From a checkpoint of a small image captioner: decoder norm layernorm.
Rows from block 3 of the image encoder of a small image captioner, named by matrix and row number. Rows with one number belong to one neuron. Each number is 200 + 40 x the weight over its row's rms, rounded and kept within 0 to 999. All counts start at 0.
After each neuron's rows are labels from the 100 images, of 14976, where the neuron reaches its highest value: "responds to" is what is common among them; "colour at peak" is the nearest of a few named colours to the mean colour under the peak. Only what is clearly more common there than usual is listed. The data: photos with spoken descriptions (Open Images, Localized Narratives).
# fc1: MLP up (encoder.blocks.3.mlp.fc1.weight, 2304x384), inputs 0-127
# fc2: MLP down (encoder.blocks.3.mlp.fc2.weight, 384x2304, transposed), outputs 0-127

fc1.607,266,173,187,125,146,258,205,202,138,189,224,285,216,193,221,202,202,186,217,230,204,189,239,207,222,181,193,228,272,172,286,153,210,161,161,133,154,161,183,206,127,210,176,187,204,259,242,254,164,227,193,183,231,221,136,169,256,198,182,161,219,200,237,290,210,174,168,114,194,194,194,268,242,217,250,162,211,194,178,176,197,142,264,194,196,218,228,214,272,209,259,152,236,182,178,199,186,252,189,187,201,226,263,143,260,240,199,266,230,179,184,227,184,202,217,251,234,161,246,194,188,231,230,230,167,207,222,174
fc2.607,160,202,186,210,237,153,119,143,187,180,232,202,211,142,258,219,193,235,191,211,223,199,201,158,240,186,196,141,141,242,243,280,211,189,179,186,216,207,129,218,180,103,239,61,135,207,194,227,151,226,300,194,186,241,211,193,162,227,181,217,208,180,205,139,267,155,146,323,239,217,226,193,270,167,146,188,164,157,197,218,229,245,158,284,169,220,283,175,255,185,226,154,218,181,223,209,182,172,344,169,94,169,195,203,175,198,231,219,166,250,184,155,187,251,66,205,267,228,228,197,215,197,170,246,214,215,211,166
responds to: text has "trees"; text has "sky"; text has "grass"; text has "vehicles"
colour at peak: grey

fc1.434,247,187,179,255,203,136,297,222,178,200,271,158,185,259,189,269,269,215,143,197,189,142,191,145,222,289,287,254,285,204,198,215,166,188,176,175,269,195,178,202,224,261,186,248,168,209,249,235,211,181,205,205,200,137,191,185,216,242,165,218,202,160,196,215,229,225,246,159,281,170,220,267,125,140,225,208,204,163,218,182,219,201,129,192,164,141,255,268,232,264,190,261,198,206,171,144,178,159,192,207,215,296,198,193,127,197,205,235,275,230,155,222,259,227,156,276,255,167,222,242,175,75,187,205,178,275,223,184
fc2.434,169,155,173,227,215,139,140,242,243,167,227,240,207,155,185,153,271,263,193,223,169,258,129,197,85,158,212,213,197,152,247,167,205,219,202,263,240,172,175,213,188,124,237,156,220,329,231,191,174,208,190,211,176,187,243,174,127,129,202,142,214,152,185,180,194,150,208,261,202,194,194,171,247,231,195,251,201,172,228,182,216,255,175,213,140,174,217,201,142,140,174,194,218,282,172,253,207,263,154,182,173,180,205,269,230,228,187,170,236,238,217,145,181,206,201,100,254,197,168,163,206,212,153,207,171,140,224,223
responds to: text has "table"; text has "front"; text has "food"
colour at peak: pink

fc1.58,184,146,146,187,147,229,232,158,128,175,218,118,151,171,214,174,190,310,205,207,231,248,212,207,151,227,192,195,212,201,137,249,248,253,267,271,198,301,218,177,108,237,239,250,227,228,251,196,194,176,211,194,187,196,202,203,231,193,175,193,199,129,222,203,215,223,189,179,261,154,226,214,192,225,133,237,253,173,195,194,162,229,222,192,164,203,174,168,179,169,175,194,251,206,173,158,200,269,129,187,186,232,233,174,200,153,240,110,169,229,227,259,225,227,150,157,198,189,200,222,181,106,211,195,232,152,242,151
fc2.58,243,184,219,294,197,98,162,105,216,185,148,139,259,150,157,168,208,199,325,101,163,189,192,214,208,210,256,189,171,290,217,189,322,217,152,184,159,229,180,207,218,225,205,202,157,223,192,171,129,251,121,142,165,251,165,158,191,228,185,118,201,185,198,247,221,220,177,186,191,229,161,153,206,145,182,104,181,205,200,193,215,199,224,179,218,283,105,186,232,203,185,254,254,209,176,191,222,180,46,198,173,227,232,200,196,215,204,148,211,215,235,211,166,225,229,236,233,156,271,204,235,210,207,173,265,221,154,247
responds to: text has "text"
colour at peak: white; pink

fc1.82,227,159,240,216,201,268,271,189,231,237,250,122,216,152,269,185,177,263,153,197,181,174,187,177,161,175,184,188,194,173,220,241,206,227,183,178,257,236,206,165,134,273,258,246,271,185,175,215,267,199,208,230,186,232,243,220,166,210,189,133,235,186,265,234,193,165,234,199,235,210,220,216,210,201,268,208,223,249,212,194,235,220,272,269,126,179,253,192,173,240,193,225,287,232,252,206,145,185,167,253,125,164,171,190,182,169,251,179,208,232,154,216,181,235,216,209,140,227,144,299,141,130,136,202,200,235,141,180
fc2.82,234,209,212,203,208,223,161,175,238,206,180,220,184,219,214,227,281,237,214,154,209,170,258,257,138,214,214,216,150,261,223,172,235,221,190,152,254,209,231,249,205,182,197,207,114,212,174,153,208,194,181,242,213,229,231,168,195,186,195,178,250,168,225,178,166,246,198,200,193,163,159,188,251,184,167,200,165,220,245,220,178,176,228,206,204,194,188,193,224,143,170,287,235,177,271,193,218,229,0,240,161,211,192,220,232,198,216,215,264,236,221,134,245,174,229,186,217,159,203,205,207,154,221,195,235,196,224,197
responds to: text has "text"
colour at peak: white

fc1.278,202,199,223,215,169,170,138,222,243,177,238,199,179,235,131,172,246,276,148,215,189,256,194,217,194,174,196,142,194,233,141,155,202,139,228,260,167,187,218,246,231,230,220,209,147,156,153,226,261,200,176,263,210,119,163,210,242,232,226,210,201,130,235,154,260,190,166,194,186,190,226,276,206,183,204,251,183,240,151,176,127,252,209,213,191,152,213,188,188,196,193,259,205,203,240,195,207,211,193,186,139,305,169,228,212,221,255,231,126,222,206,184,181,180,190,224,225,158,171,279,147,188,173,231,163,191,282,162
fc2.278,208,245,232,247,189,242,171,229,168,88,267,149,183,181,255,196,228,216,156,158,262,243,175,149,224,223,210,194,279,232,187,216,163,250,119,187,196,197,230,206,230,158,157,205,229,195,266,83,146,166,291,126,201,147,195,228,162,203,192,182,229,239,200,118,195,126,233,224,214,159,161,150,221,145,149,144,154,207,245,208,208,199,245,225,168,196,140,128,124,193,180,261,201,186,214,193,266,228,35,173,196,166,175,194,182,233,206,207,185,204,192,214,200,186,270,228,206,240,186,190,225,192,189,198,218,190,187,251
responds to: text has "sky"; text has "building"; text has "buildings"; text has "windows"
colour at peak: grey

fc1.723,244,214,104,193,248,214,195,223,218,146,229,236,112,241,195,164,210,208,192,198,236,214,169,227,183,189,139,244,274,172,204,185,255,236,136,207,230,304,106,225,232,244,157,283,168,184,192,272,205,164,176,241,205,174,279,227,138,257,164,175,181,149,254,192,206,219,225,198,256,184,197,257,194,184,206,164,214,179,205,222,82,218,211,94,190,230,188,216,211,190,178,161,239,131,226,165,262,187,181,230,168,209,199,148,229,223,219,210,175,211,198,218,212,192,244,183,165,147,95,213,182,163,337,245,224,220,199,115
fc2.723,163,268,175,212,198,133,177,123,154,182,167,274,212,179,155,233,182,188,244,200,190,193,218,218,232,179,166,231,172,194,207,223,167,251,259,197,228,101,211,157,211,114,253,163,233,157,220,165,174,260,184,188,261,209,94,229,215,189,213,261,221,176,145,174,174,209,267,182,157,173,237,154,192,147,188,318,234,194,167,188,142,241,211,236,258,179,277,265,204,142,202,259,100,276,163,207,225,132,224,178,199,193,170,168,181,131,256,221,263,329,235,208,171,169,197,199,226,180,245,120,134,158,188,159,209,213,149,171
responds to: text has "lights"
colour at peak: black

fc1.16,167,203,232,179,195,219,248,205,234,166,231,237,188,225,170,189,250,165,262,206,229,164,294,168,210,212,210,176,168,167,215,196,258,170,242,180,183,178,209,232,143,224,175,238,213,210,271,215,176,133,235,258,221,178,213,223,205,219,199,246,191,180,170,147,210,224,232,256,152,209,201,198,251,196,236,219,186,180,216,150,201,146,233,218,173,239,260,106,228,256,145,269,258,219,149,215,196,241,168,267,208,205,222,209,137,159,183,225,172,160,182,197,195,250,182,205,185,193,180,190,153,142,182,195,167,174,254,129
fc2.16,210,317,190,255,203,226,188,170,286,144,189,228,253,262,247,240,240,218,176,225,181,215,223,244,180,264,212,209,217,208,164,211,226,142,260,219,235,172,177,190,161,209,182,178,155,246,154,177,174,154,253,207,129,221,200,186,124,168,110,242,229,254,221,219,197,206,272,199,203,265,183,248,172,247,155,151,242,201,198,225,178,255,145,172,224,144,158,227,174,154,196,158,151,240,200,252,199,156,0,207,189,206,243,245,230,149,212,137,251,293,209,163,219,204,256,259,191,146,171,160,203,219,166,155,212,184,141,228
responds to: text has "wearing"; text has "color"; text has "white"
colour at peak: pink

fc1.528,224,192,203,118,238,147,128,232,131,241,172,219,198,234,122,208,197,105,138,236,185,228,228,211,279,152,163,217,188,164,234,142,189,219,180,222,127,188,209,238,109,200,174,169,143,246,153,229,208,225,229,106,238,138,225,141,278,219,151,204,206,272,193,206,220,166,192,166,223,123,195,179,178,190,212,138,197,233,172,211,207,178,273,183,305,217,173,192,140,229,144,157,185,137,217,203,211,246,204,197,174,274,204,197,228,140,232,242,149,266,245,205,189,267,237,190,230,204,114,208,215,194,251,263,217,227,189,154
fc2.528,195,223,221,272,193,229,200,176,185,256,245,221,151,195,211,219,259,230,193,181,246,190,179,202,179,202,189,197,129,238,247,239,263,122,186,265,206,190,216,164,159,242,184,191,198,183,186,216,203,216,221,142,216,271,164,240,134,220,193,214,189,136,213,196,252,202,208,222,209,209,203,214,151,241,249,224,195,134,199,269,119,181,188,195,243,232,239,193,258,134,185,178,215,159,190,207,237,227,430,96,238,212,253,145,194,131,195,175,219,247,190,236,203,271,167,219,149,181,232,253,191,196,213,210,247,195,211,212
responds to: text has "trees"; text has "sky"; text has "road"; text has "buildings"
colour at peak: grey

fc1.161,116,127,202,166,141,245,217,170,174,213,244,195,278,170,179,131,279,215,205,209,173,215,187,191,166,211,207,207,167,135,183,248,205,195,179,194,223,148,174,195,215,176,259,195,215,208,189,255,259,188,202,211,241,172,145,102,190,190,143,247,213,232,179,137,214,210,155,198,144,140,196,254,196,195,188,204,167,191,226,230,203,154,233,218,171,175,236,257,165,297,230,151,256,248,203,239,215,180,153,206,259,204,147,212,153,215,208,284,121,124,216,162,186,218,238,152,222,239,245,280,178,230,197,142,173,187,241,214
fc2.161,220,187,210,193,169,184,172,202,184,224,233,187,225,205,197,165,213,165,222,202,233,167,184,172,215,225,190,256,186,206,209,182,163,192,206,202,198,160,186,200,208,176,201,215,222,221,197,197,201,198,198,219,204,204,220,188,200,146,188,239,192,241,195,201,159,271,229,165,207,186,193,208,209,222,220,212,184,216,243,213,211,194,203,191,186,229,202,297,230,165,175,210,246,222,225,206,197,234,0,216,248,224,227,182,193,194,205,238,208,199,271,177,214,194,234,227,251,177,209,198,216,203,188,200,195,194,192,201
responds to: text has "food"; text has "plate"
colour at peak: brown

fc1.534,157,178,204,207,209,222,224,242,162,249,186,260,131,141,285,147,163,181,193,227,187,221,189,314,187,222,185,274,215,171,125,220,177,166,188,207,132,155,202,211,211,183,162,141,150,257,253,142,199,171,218,280,206,169,168,163,183,122,133,347,187,119,209,155,267,236,157,117,180,231,138,147,208,145,193,206,194,166,218,153,234,239,201,176,250,171,207,198,191,145,269,194,163,197,203,212,311,174,201,143,233,159,178,232,242,231,208,240,230,197,199,161,268,192,200,89,159,226,190,162,244,218,217,171,165,166,259,212
fc2.534,167,198,231,202,129,187,251,172,166,192,191,217,155,234,187,211,199,208,263,134,174,152,197,200,218,247,242,188,158,289,223,161,271,228,175,179,259,212,200,220,171,226,206,196,177,234,180,190,175,238,190,121,165,249,240,165,194,152,211,147,269,161,174,210,157,210,174,237,155,174,201,217,193,228,209,137,206,200,229,236,203,225,177,164,239,131,287,210,158,166,227,209,194,101,103,212,200,293,259,181,270,193,109,137,191,279,191,196,191,298,234,169,157,197,245,118,187,179,227,246,151,153,153,252,95,260,146,304
responds to: text has "table"; text has "sitting"; text has "wall"; text has "front"
colour at peak: grey

fc1.580,214,118,157,222,137,206,192,194,233,213,190,182,137,223,195,170,189,192,210,204,173,183,218,168,228,239,212,224,255,201,227,162,142,162,205,201,118,153,207,191,212,112,142,129,132,120,156,185,189,211,161,201,167,169,192,174,261,224,129,195,141,177,189,117,275,209,211,172,212,276,234,218,193,177,201,148,166,183,189,187,258,170,157,180,214,253,117,160,233,188,165,196,237,144,232,264,196,187,132,209,239,222,112,259,212,214,190,215,215,169,140,206,213,138,211,233,160,207,214,243,220,227,246,273,139,210,258,200
fc2.580,201,229,201,241,138,173,200,207,180,236,208,215,162,172,247,171,220,171,188,215,247,194,191,226,174,189,222,264,217,226,197,222,198,179,194,183,235,228,246,202,208,205,176,246,249,229,218,217,160,219,211,207,220,228,202,183,188,191,195,212,176,182,204,179,156,225,163,165,193,175,200,149,233,186,201,198,200,240,230,186,164,231,205,165,173,230,174,204,196,204,164,232,178,190,208,218,169,197,0,179,202,195,192,195,170,202,217,216,201,219,276,180,200,173,213,193,200,196,200,167,244,157,168,226,183,225,192,213
responds to: text has "red"
colour at peak: red

fc1.662,207,221,243,92,169,258,234,194,163,216,223,225,192,195,224,196,186,252,264,324,254,187,259,242,192,259,235,196,200,170,151,244,184,174,222,172,219,116,203,186,222,205,195,149,220,221,312,232,78,230,226,163,189,258,190,180,267,163,144,176,261,188,199,269,197,176,250,203,173,213,176,187,246,174,94,182,164,172,166,203,241,239,188,223,207,232,218,230,146,205,197,178,228,130,197,152,194,192,140,176,258,210,257,164,287,205,125,188,159,142,164,215,222,201,157,215,216,259,296,217,203,197,211,183,242,178,211,216
fc2.662,234,194,194,181,211,204,181,190,198,188,219,222,193,169,211,213,182,235,190,204,232,229,238,155,275,202,245,206,161,230,207,270,129,207,232,181,193,157,206,181,134,187,174,152,155,182,172,272,189,231,208,236,211,194,196,179,177,183,165,183,224,236,187,175,242,172,181,226,180,184,191,225,295,216,156,167,212,198,229,165,244,162,156,277,166,192,270,188,228,172,232,176,186,175,300,190,180,220,0,190,167,239,192,225,244,186,230,168,173,214,231,143,150,230,136,242,291,228,246,224,232,163,157,202,147,231,179,202
responds to: text has "trees"; text has "cars"; text has "vehicles"; text has "road"
colour at peak: grey

fc1.224,233,258,286,183,196,182,208,173,166,202,145,174,226,168,148,206,157,256,164,168,173,146,272,252,161,251,177,185,250,186,197,219,257,241,242,142,216,183,237,128,191,188,110,260,229,233,182,223,200,230,237,152,106,187,246,244,206,132,154,193,216,172,183,161,311,252,212,118,219,194,227,200,125,222,175,152,228,165,137,257,175,126,126,186,202,227,214,195,184,166,213,174,182,173,220,168,162,244,168,172,226,240,238,257,209,228,272,217,244,231,201,237,247,200,221,210,160,230,238,180,185,215,234,272,125,218,202,229
fc2.224,211,175,166,247,202,197,143,163,142,298,198,218,199,182,169,158,236,249,214,195,221,188,147,248,201,207,253,213,151,225,269,158,113,140,269,267,259,178,165,152,226,156,216,206,174,162,172,214,191,203,187,169,265,213,210,155,128,179,205,181,247,269,193,213,186,181,204,165,212,203,198,235,267,223,221,172,230,227,220,192,167,248,234,255,250,225,168,163,211,216,131,175,204,203,202,197,201,217,0,181,239,175,169,204,210,138,215,302,196,132,176,192,188,152,188,191,267,150,225,187,215,166,233,202,274,213,172,201
responds to: text has "lights"
colour at peak: brown

fc1.276,251,172,201,309,250,173,205,194,173,200,217,239,160,203,183,177,200,220,159,218,223,210,151,246,169,277,110,319,225,152,151,213,126,140,139,223,213,163,224,165,150,196,238,161,158,250,240,169,195,154,165,243,164,168,226,203,203,170,260,213,283,173,238,200,233,145,183,149,210,168,184,177,164,214,169,151,117,251,177,282,174,171,128,192,163,175,234,266,184,206,208,190,165,224,202,324,217,215,197,180,226,201,174,185,231,226,168,260,213,180,177,171,228,159,253,172,201,204,196,158,217,122,204,212,191,138,236,193
fc2.276,197,194,253,211,185,170,209,163,212,91,167,129,236,208,253,201,183,172,150,299,112,211,210,159,288,220,190,209,188,231,176,204,214,269,189,247,176,183,163,168,241,160,163,188,226,213,189,193,230,206,172,187,267,229,235,131,215,204,182,199,233,169,166,201,251,193,176,221,243,206,218,238,120,151,159,192,255,137,163,135,181,243,169,200,249,227,217,267,195,209,156,195,191,250,173,236,220,223,396,284,160,221,178,147,133,234,228,166,208,232,143,257,194,284,206,143,240,192,150,167,115,241,141,173,176,249,219,191
responds to: text has "table"; text has "sitting"; text has "people"; text has "food"
colour at peak: pink

fc1.35,258,118,160,248,257,224,228,114,171,182,219,178,160,263,223,168,230,241,129,171,222,198,242,244,184,234,177,190,240,165,186,205,192,247,183,196,262,167,148,214,234,225,222,170,229,245,222,188,257,160,228,215,188,124,245,196,95,255,152,210,198,205,244,165,111,245,183,141,200,264,159,218,159,219,229,142,179,137,223,255,172,196,200,165,227,173,144,338,187,165,180,249,159,164,205,256,161,151,192,211,242,281,221,205,206,226,185,239,217,245,259,210,163,241,240,169,233,196,155,229,183,161,271,164,220,236,183,131
fc2.35,181,257,173,216,190,154,199,144,227,159,183,281,271,279,192,239,144,173,238,190,225,140,220,228,224,125,194,193,185,177,192,176,180,213,225,204,169,144,223,182,150,200,156,213,192,216,223,171,144,259,98,215,221,263,122,220,256,225,195,266,174,269,150,163,173,225,274,246,121,176,193,184,204,227,207,260,180,260,192,174,192,273,174,206,260,184,310,262,224,244,161,215,194,242,179,212,146,144,331,268,221,195,132,196,221,172,266,196,236,272,229,199,123,207,195,199,227,180,190,200,148,122,167,247,183,113,193,192
responds to: text has "buildings"
colour at peak: black

fc1.397,141,153,158,189,212,231,179,185,249,181,206,196,194,169,225,241,216,230,269,244,213,227,216,267,156,181,185,265,264,76,161,203,197,203,192,239,207,177,215,248,209,211,231,243,211,212,239,192,125,196,162,305,213,242,203,215,220,156,183,162,185,174,235,171,220,153,107,216,153,172,221,216,194,213,214,162,107,182,163,168,305,146,245,197,239,153,162,127,276,277,213,202,142,290,186,172,176,160,191,211,186,216,215,279,211,178,169,281,148,116,193,187,174,208,212,188,220,199,222,171,207,250,224,164,248,82,195,129
fc2.397,227,250,236,189,308,209,209,180,229,183,218,249,222,181,210,286,173,262,183,265,181,226,287,184,238,212,168,120,166,253,218,211,248,227,240,148,275,241,177,199,165,160,202,210,115,210,194,210,274,200,225,184,181,234,177,245,198,194,134,119,231,220,228,190,221,233,228,332,174,203,251,228,273,202,164,159,198,198,213,191,200,222,153,179,157,160,263,215,154,112,290,170,184,243,162,194,218,212,294,237,200,171,164,190,148,169,168,169,180,196,267,151,205,186,188,217,234,179,157,224,178,156,205,242,183,277,205,193
responds to: text has "sky"; text has "wearing"
colour at peak: grey

fc1.416,226,263,308,153,185,273,229,223,147,146,221,218,238,201,241,137,260,205,187,234,210,219,160,210,188,190,234,253,119,150,213,186,135,222,230,191,156,188,164,160,156,164,235,217,198,140,250,211,232,288,171,170,202,130,174,193,256,167,170,195,208,249,238,247,205,168,262,140,179,186,142,176,193,157,252,196,234,201,293,196,251,195,183,227,165,194,208,158,161,116,249,227,260,175,195,184,229,272,151,229,253,158,203,163,225,202,150,211,172,183,243,176,169,225,145,183,245,216,161,275,238,241,149,232,223,195,183,187
fc2.416,217,170,213,209,162,209,161,184,183,227,231,233,178,202,219,164,193,187,216,228,216,145,202,179,229,206,229,244,218,215,208,207,163,199,217,172,225,196,195,183,214,192,220,214,198,216,202,195,185,218,226,232,197,170,238,177,186,189,169,200,219,214,206,196,186,246,206,215,182,203,211,168,198,173,194,199,187,228,202,172,213,211,195,204,191,189,201,243,220,193,184,214,219,199,225,220,172,216,0,188,215,204,212,211,167,213,222,216,208,215,251,174,153,196,193,210,206,202,198,208,225,203,231,204,187,217,217,206
responds to: text has "trees"; text has "sky"; text has "people"; text has "vehicles"
colour at peak: grey

fc1.648,207,171,177,204,184,176,282,271,218,216,230,115,151,207,158,174,137,207,122,265,240,175,124,211,191,184,243,243,240,212,207,275,249,218,181,238,227,262,225,193,282,186,181,218,135,191,154,242,217,212,181,207,214,218,324,182,123,227,172,151,186,276,262,224,199,224,215,226,186,120,213,216,227,250,214,262,234,165,181,311,186,179,188,161,202,188,172,169,274,166,173,173,169,206,281,188,155,183,222,200,314,180,173,184,247,161,195,218,218,122,195,142,211,174,161,200,232,197,209,182,237,146,202,252,165,180,155,192
fc2.648,195,188,178,145,173,188,216,155,190,228,148,173,246,179,196,219,239,230,218,244,201,154,189,187,178,204,171,206,192,180,186,197,201,204,151,189,211,114,136,198,221,184,194,269,158,243,166,216,242,190,188,210,159,221,203,205,239,175,180,170,202,183,258,245,175,164,196,218,181,191,210,203,259,217,167,261,238,181,251,192,194,188,135,234,227,223,207,153,221,147,214,193,218,225,215,143,180,137,626,213,188,180,199,181,187,182,241,217,200,308,123,214,194,162,180,165,196,164,218,148,214,220,200,181,289,192,257,132
responds to: text has "trees"
colour at peak: black

fc1.207,172,206,192,184,200,246,255,162,192,159,224,166,254,173,214,238,204,164,184,280,254,203,146,227,206,252,215,220,183,197,247,230,238,185,208,258,182,205,186,201,188,158,115,244,180,200,207,220,254,179,198,175,230,200,193,210,222,143,179,248,172,212,224,193,229,174,139,163,207,142,180,211,161,154,235,199,242,195,249,164,185,216,218,188,215,245,168,198,171,242,106,158,232,134,185,186,210,178,179,206,197,209,175,271,151,145,173,223,198,237,226,217,254,186,222,209,221,198,210,279,234,215,271,227,223,145,174,226
fc2.207,249,235,238,236,225,188,175,239,152,263,190,244,219,209,206,170,203,191,172,166,280,204,148,207,248,196,159,166,178,201,186,191,264,188,197,253,183,194,251,180,215,161,172,157,260,189,157,200,256,231,232,195,158,235,200,184,171,206,224,176,206,162,215,270,193,211,217,272,207,238,196,192,162,237,266,189,178,202,166,249,191,196,250,223,176,173,227,280,223,136,297,215,190,240,191,180,201,288,164,168,226,245,144,156,204,187,195,98,193,166,205,198,182,267,195,212,234,190,149,167,195,205,188,233,152,260,231,207
responds to: text has "road"
colour at peak: grey

fc1.214,156,186,264,222,170,190,164,201,269,194,178,172,178,189,167,197,151,203,256,224,219,250,277,203,164,244,112,219,245,183,205,149,233,138,178,232,197,176,205,205,221,131,114,257,172,175,255,200,200,217,194,167,152,169,141,138,217,200,206,167,196,234,220,172,181,209,242,140,257,294,242,229,226,197,202,130,229,195,139,194,181,172,274,254,157,191,212,201,111,269,255,151,224,214,225,221,194,167,220,254,221,246,225,256,187,194,134,193,157,234,169,178,187,260,260,147,186,173,173,126,143,254,208,167,149,199,285,139
fc2.214,138,192,149,206,194,194,260,187,235,249,136,190,252,210,242,198,171,178,208,228,216,168,203,240,145,210,219,167,160,204,220,221,181,223,204,229,157,204,205,171,187,181,210,200,172,189,184,167,146,219,229,261,163,192,157,228,161,164,156,207,214,206,186,250,167,219,206,210,261,223,200,135,224,215,187,235,182,123,198,179,195,208,206,149,201,249,177,275,204,120,173,217,243,194,212,237,175,180,639,195,206,255,159,212,215,245,143,211,193,234,182,239,178,216,198,238,203,248,235,223,172,221,136,136,236,166,96,201
responds to: text has "wearing"
colour at peak: black

fc1.667,196,223,217,172,179,192,132,206,216,219,204,218,215,181,236,216,232,93,197,254,272,205,209,217,184,203,238,149,190,143,227,182,240,242,163,181,130,235,157,181,191,221,162,183,232,198,200,216,186,221,207,213,177,197,237,199,211,193,148,214,221,213,221,194,246,223,159,124,248,205,167,195,165,204,187,253,247,199,172,153,243,195,227,205,248,160,144,150,238,214,150,209,228,183,229,169,275,152,211,146,243,195,228,192,260,211,176,132,185,254,181,268,175,189,177,183,184,226,259,190,231,228,152,223,193,190,251,204
fc2.667,243,192,257,285,201,202,225,217,200,192,325,206,164,150,219,186,139,240,157,229,205,196,162,210,265,178,221,201,235,198,192,264,208,179,208,287,233,212,268,242,150,226,194,168,196,170,222,174,275,229,230,192,209,245,180,153,170,211,229,139,179,197,270,197,218,161,185,237,156,195,246,247,194,202,235,182,209,139,248,169,215,161,168,249,165,214,266,217,180,165,155,183,152,182,218,184,212,248,430,143,177,163,209,160,208,216,215,200,204,170,208,240,196,187,91,238,182,236,182,195,193,214,151,240,179,212,183,179
responds to: text has "road"
colour at peak: grey

fc1.632,289,224,151,248,212,167,267,200,188,162,217,264,145,225,216,176,238,161,287,200,209,209,128,198,219,169,209,171,169,185,156,154,225,169,178,175,220,247,205,203,189,238,169,179,213,209,235,242,196,267,218,172,205,186,248,178,174,218,182,192,182,223,245,253,197,203,209,182,259,206,159,228,243,138,209,167,241,169,168,259,154,216,252,211,150,224,191,237,169,193,194,291,189,183,215,282,199,177,168,196,180,185,117,156,211,233,197,228,260,250,226,182,255,238,216,199,132,142,131,171,132,97,225,224,205,212,173,121
fc2.632,170,243,218,260,279,189,163,128,134,193,212,199,245,261,181,181,217,183,202,253,214,231,183,217,224,240,175,178,229,235,204,249,190,222,243,246,227,143,160,197,214,124,209,166,190,179,198,206,232,189,166,221,255,217,121,151,204,183,200,300,201,243,120,150,211,211,264,224,130,243,178,162,208,208,170,299,177,161,169,170,178,210,153,212,153,216,236,260,239,190,171,232,192,237,199,220,195,174,208,198,123,203,180,235,128,186,305,201,256,298,224,177,186,167,178,161,295,199,143,91,184,228,191,197,131,213,212,195
responds to: text has "buildings"
colour at peak: black

fc1.327,176,279,241,155,199,163,261,172,161,187,191,280,197,223,202,203,226,225,177,143,200,217,247,171,188,196,226,103,209,264,134,194,200,210,248,184,218,238,212,228,191,172,213,191,242,184,179,223,221,171,220,163,223,176,211,212,230,245,218,142,148,127,197,226,201,145,238,310,177,257,161,174,170,204,146,241,230,206,221,162,245,231,226,186,217,185,244,199,201,130,230,185,238,112,192,185,185,210,135,255,177,207,191,102,178,247,217,212,179,226,205,267,140,181,166,166,262,172,178,227,163,253,224,151,179,196,147,191
fc2.327,177,200,203,187,225,123,213,293,198,150,172,229,192,189,204,248,187,238,180,218,197,217,223,164,223,228,231,237,157,268,247,252,213,247,138,204,261,151,155,178,228,291,189,190,107,192,189,173,154,203,86,232,133,152,210,208,151,192,222,132,226,185,158,125,186,236,202,166,219,168,197,136,210,261,159,186,187,236,192,201,224,171,146,260,177,168,247,231,167,165,182,166,236,180,198,234,155,268,0,217,233,198,160,219,216,194,145,217,159,239,207,181,167,178,191,193,212,192,204,170,218,198,198,236,169,179,179,253
responds to: text has "trees"; text has "people"; text has "holding"; text has "grass"
colour at peak: pink

fc1.525,233,215,246,124,149,151,198,216,180,159,225,176,180,134,209,199,179,168,296,233,274,127,295,184,178,228,227,188,190,202,212,232,227,206,236,214,203,148,211,181,233,213,246,195,146,247,273,224,193,227,146,164,212,197,251,207,238,163,223,166,280,207,196,255,195,164,205,139,149,255,162,237,132,258,138,155,244,184,199,208,277,254,269,204,187,261,232,132,179,238,196,224,205,140,221,151,208,209,153,202,218,185,225,259,215,206,162,150,296,223,164,204,205,225,262,192,179,325,251,206,178,210,172,185,172,209,180,224
fc2.525,231,225,218,141,207,167,172,179,235,132,245,193,194,168,198,159,127,151,229,222,212,250,210,184,279,206,237,236,184,243,198,218,139,166,239,188,197,208,155,206,193,175,189,136,136,209,201,235,188,184,194,239,196,190,160,207,133,170,183,256,223,228,183,128,217,191,193,184,196,148,187,251,307,226,189,168,141,194,220,167,253,176,182,248,154,236,255,177,182,185,158,219,224,160,286,150,209,216,0,159,168,201,217,219,252,201,189,138,203,208,246,187,167,240,185,224,270,226,288,206,204,235,204,141,131,219,204,194
responds to: text has "trees"; text has "road"; text has "grass"
colour at peak: black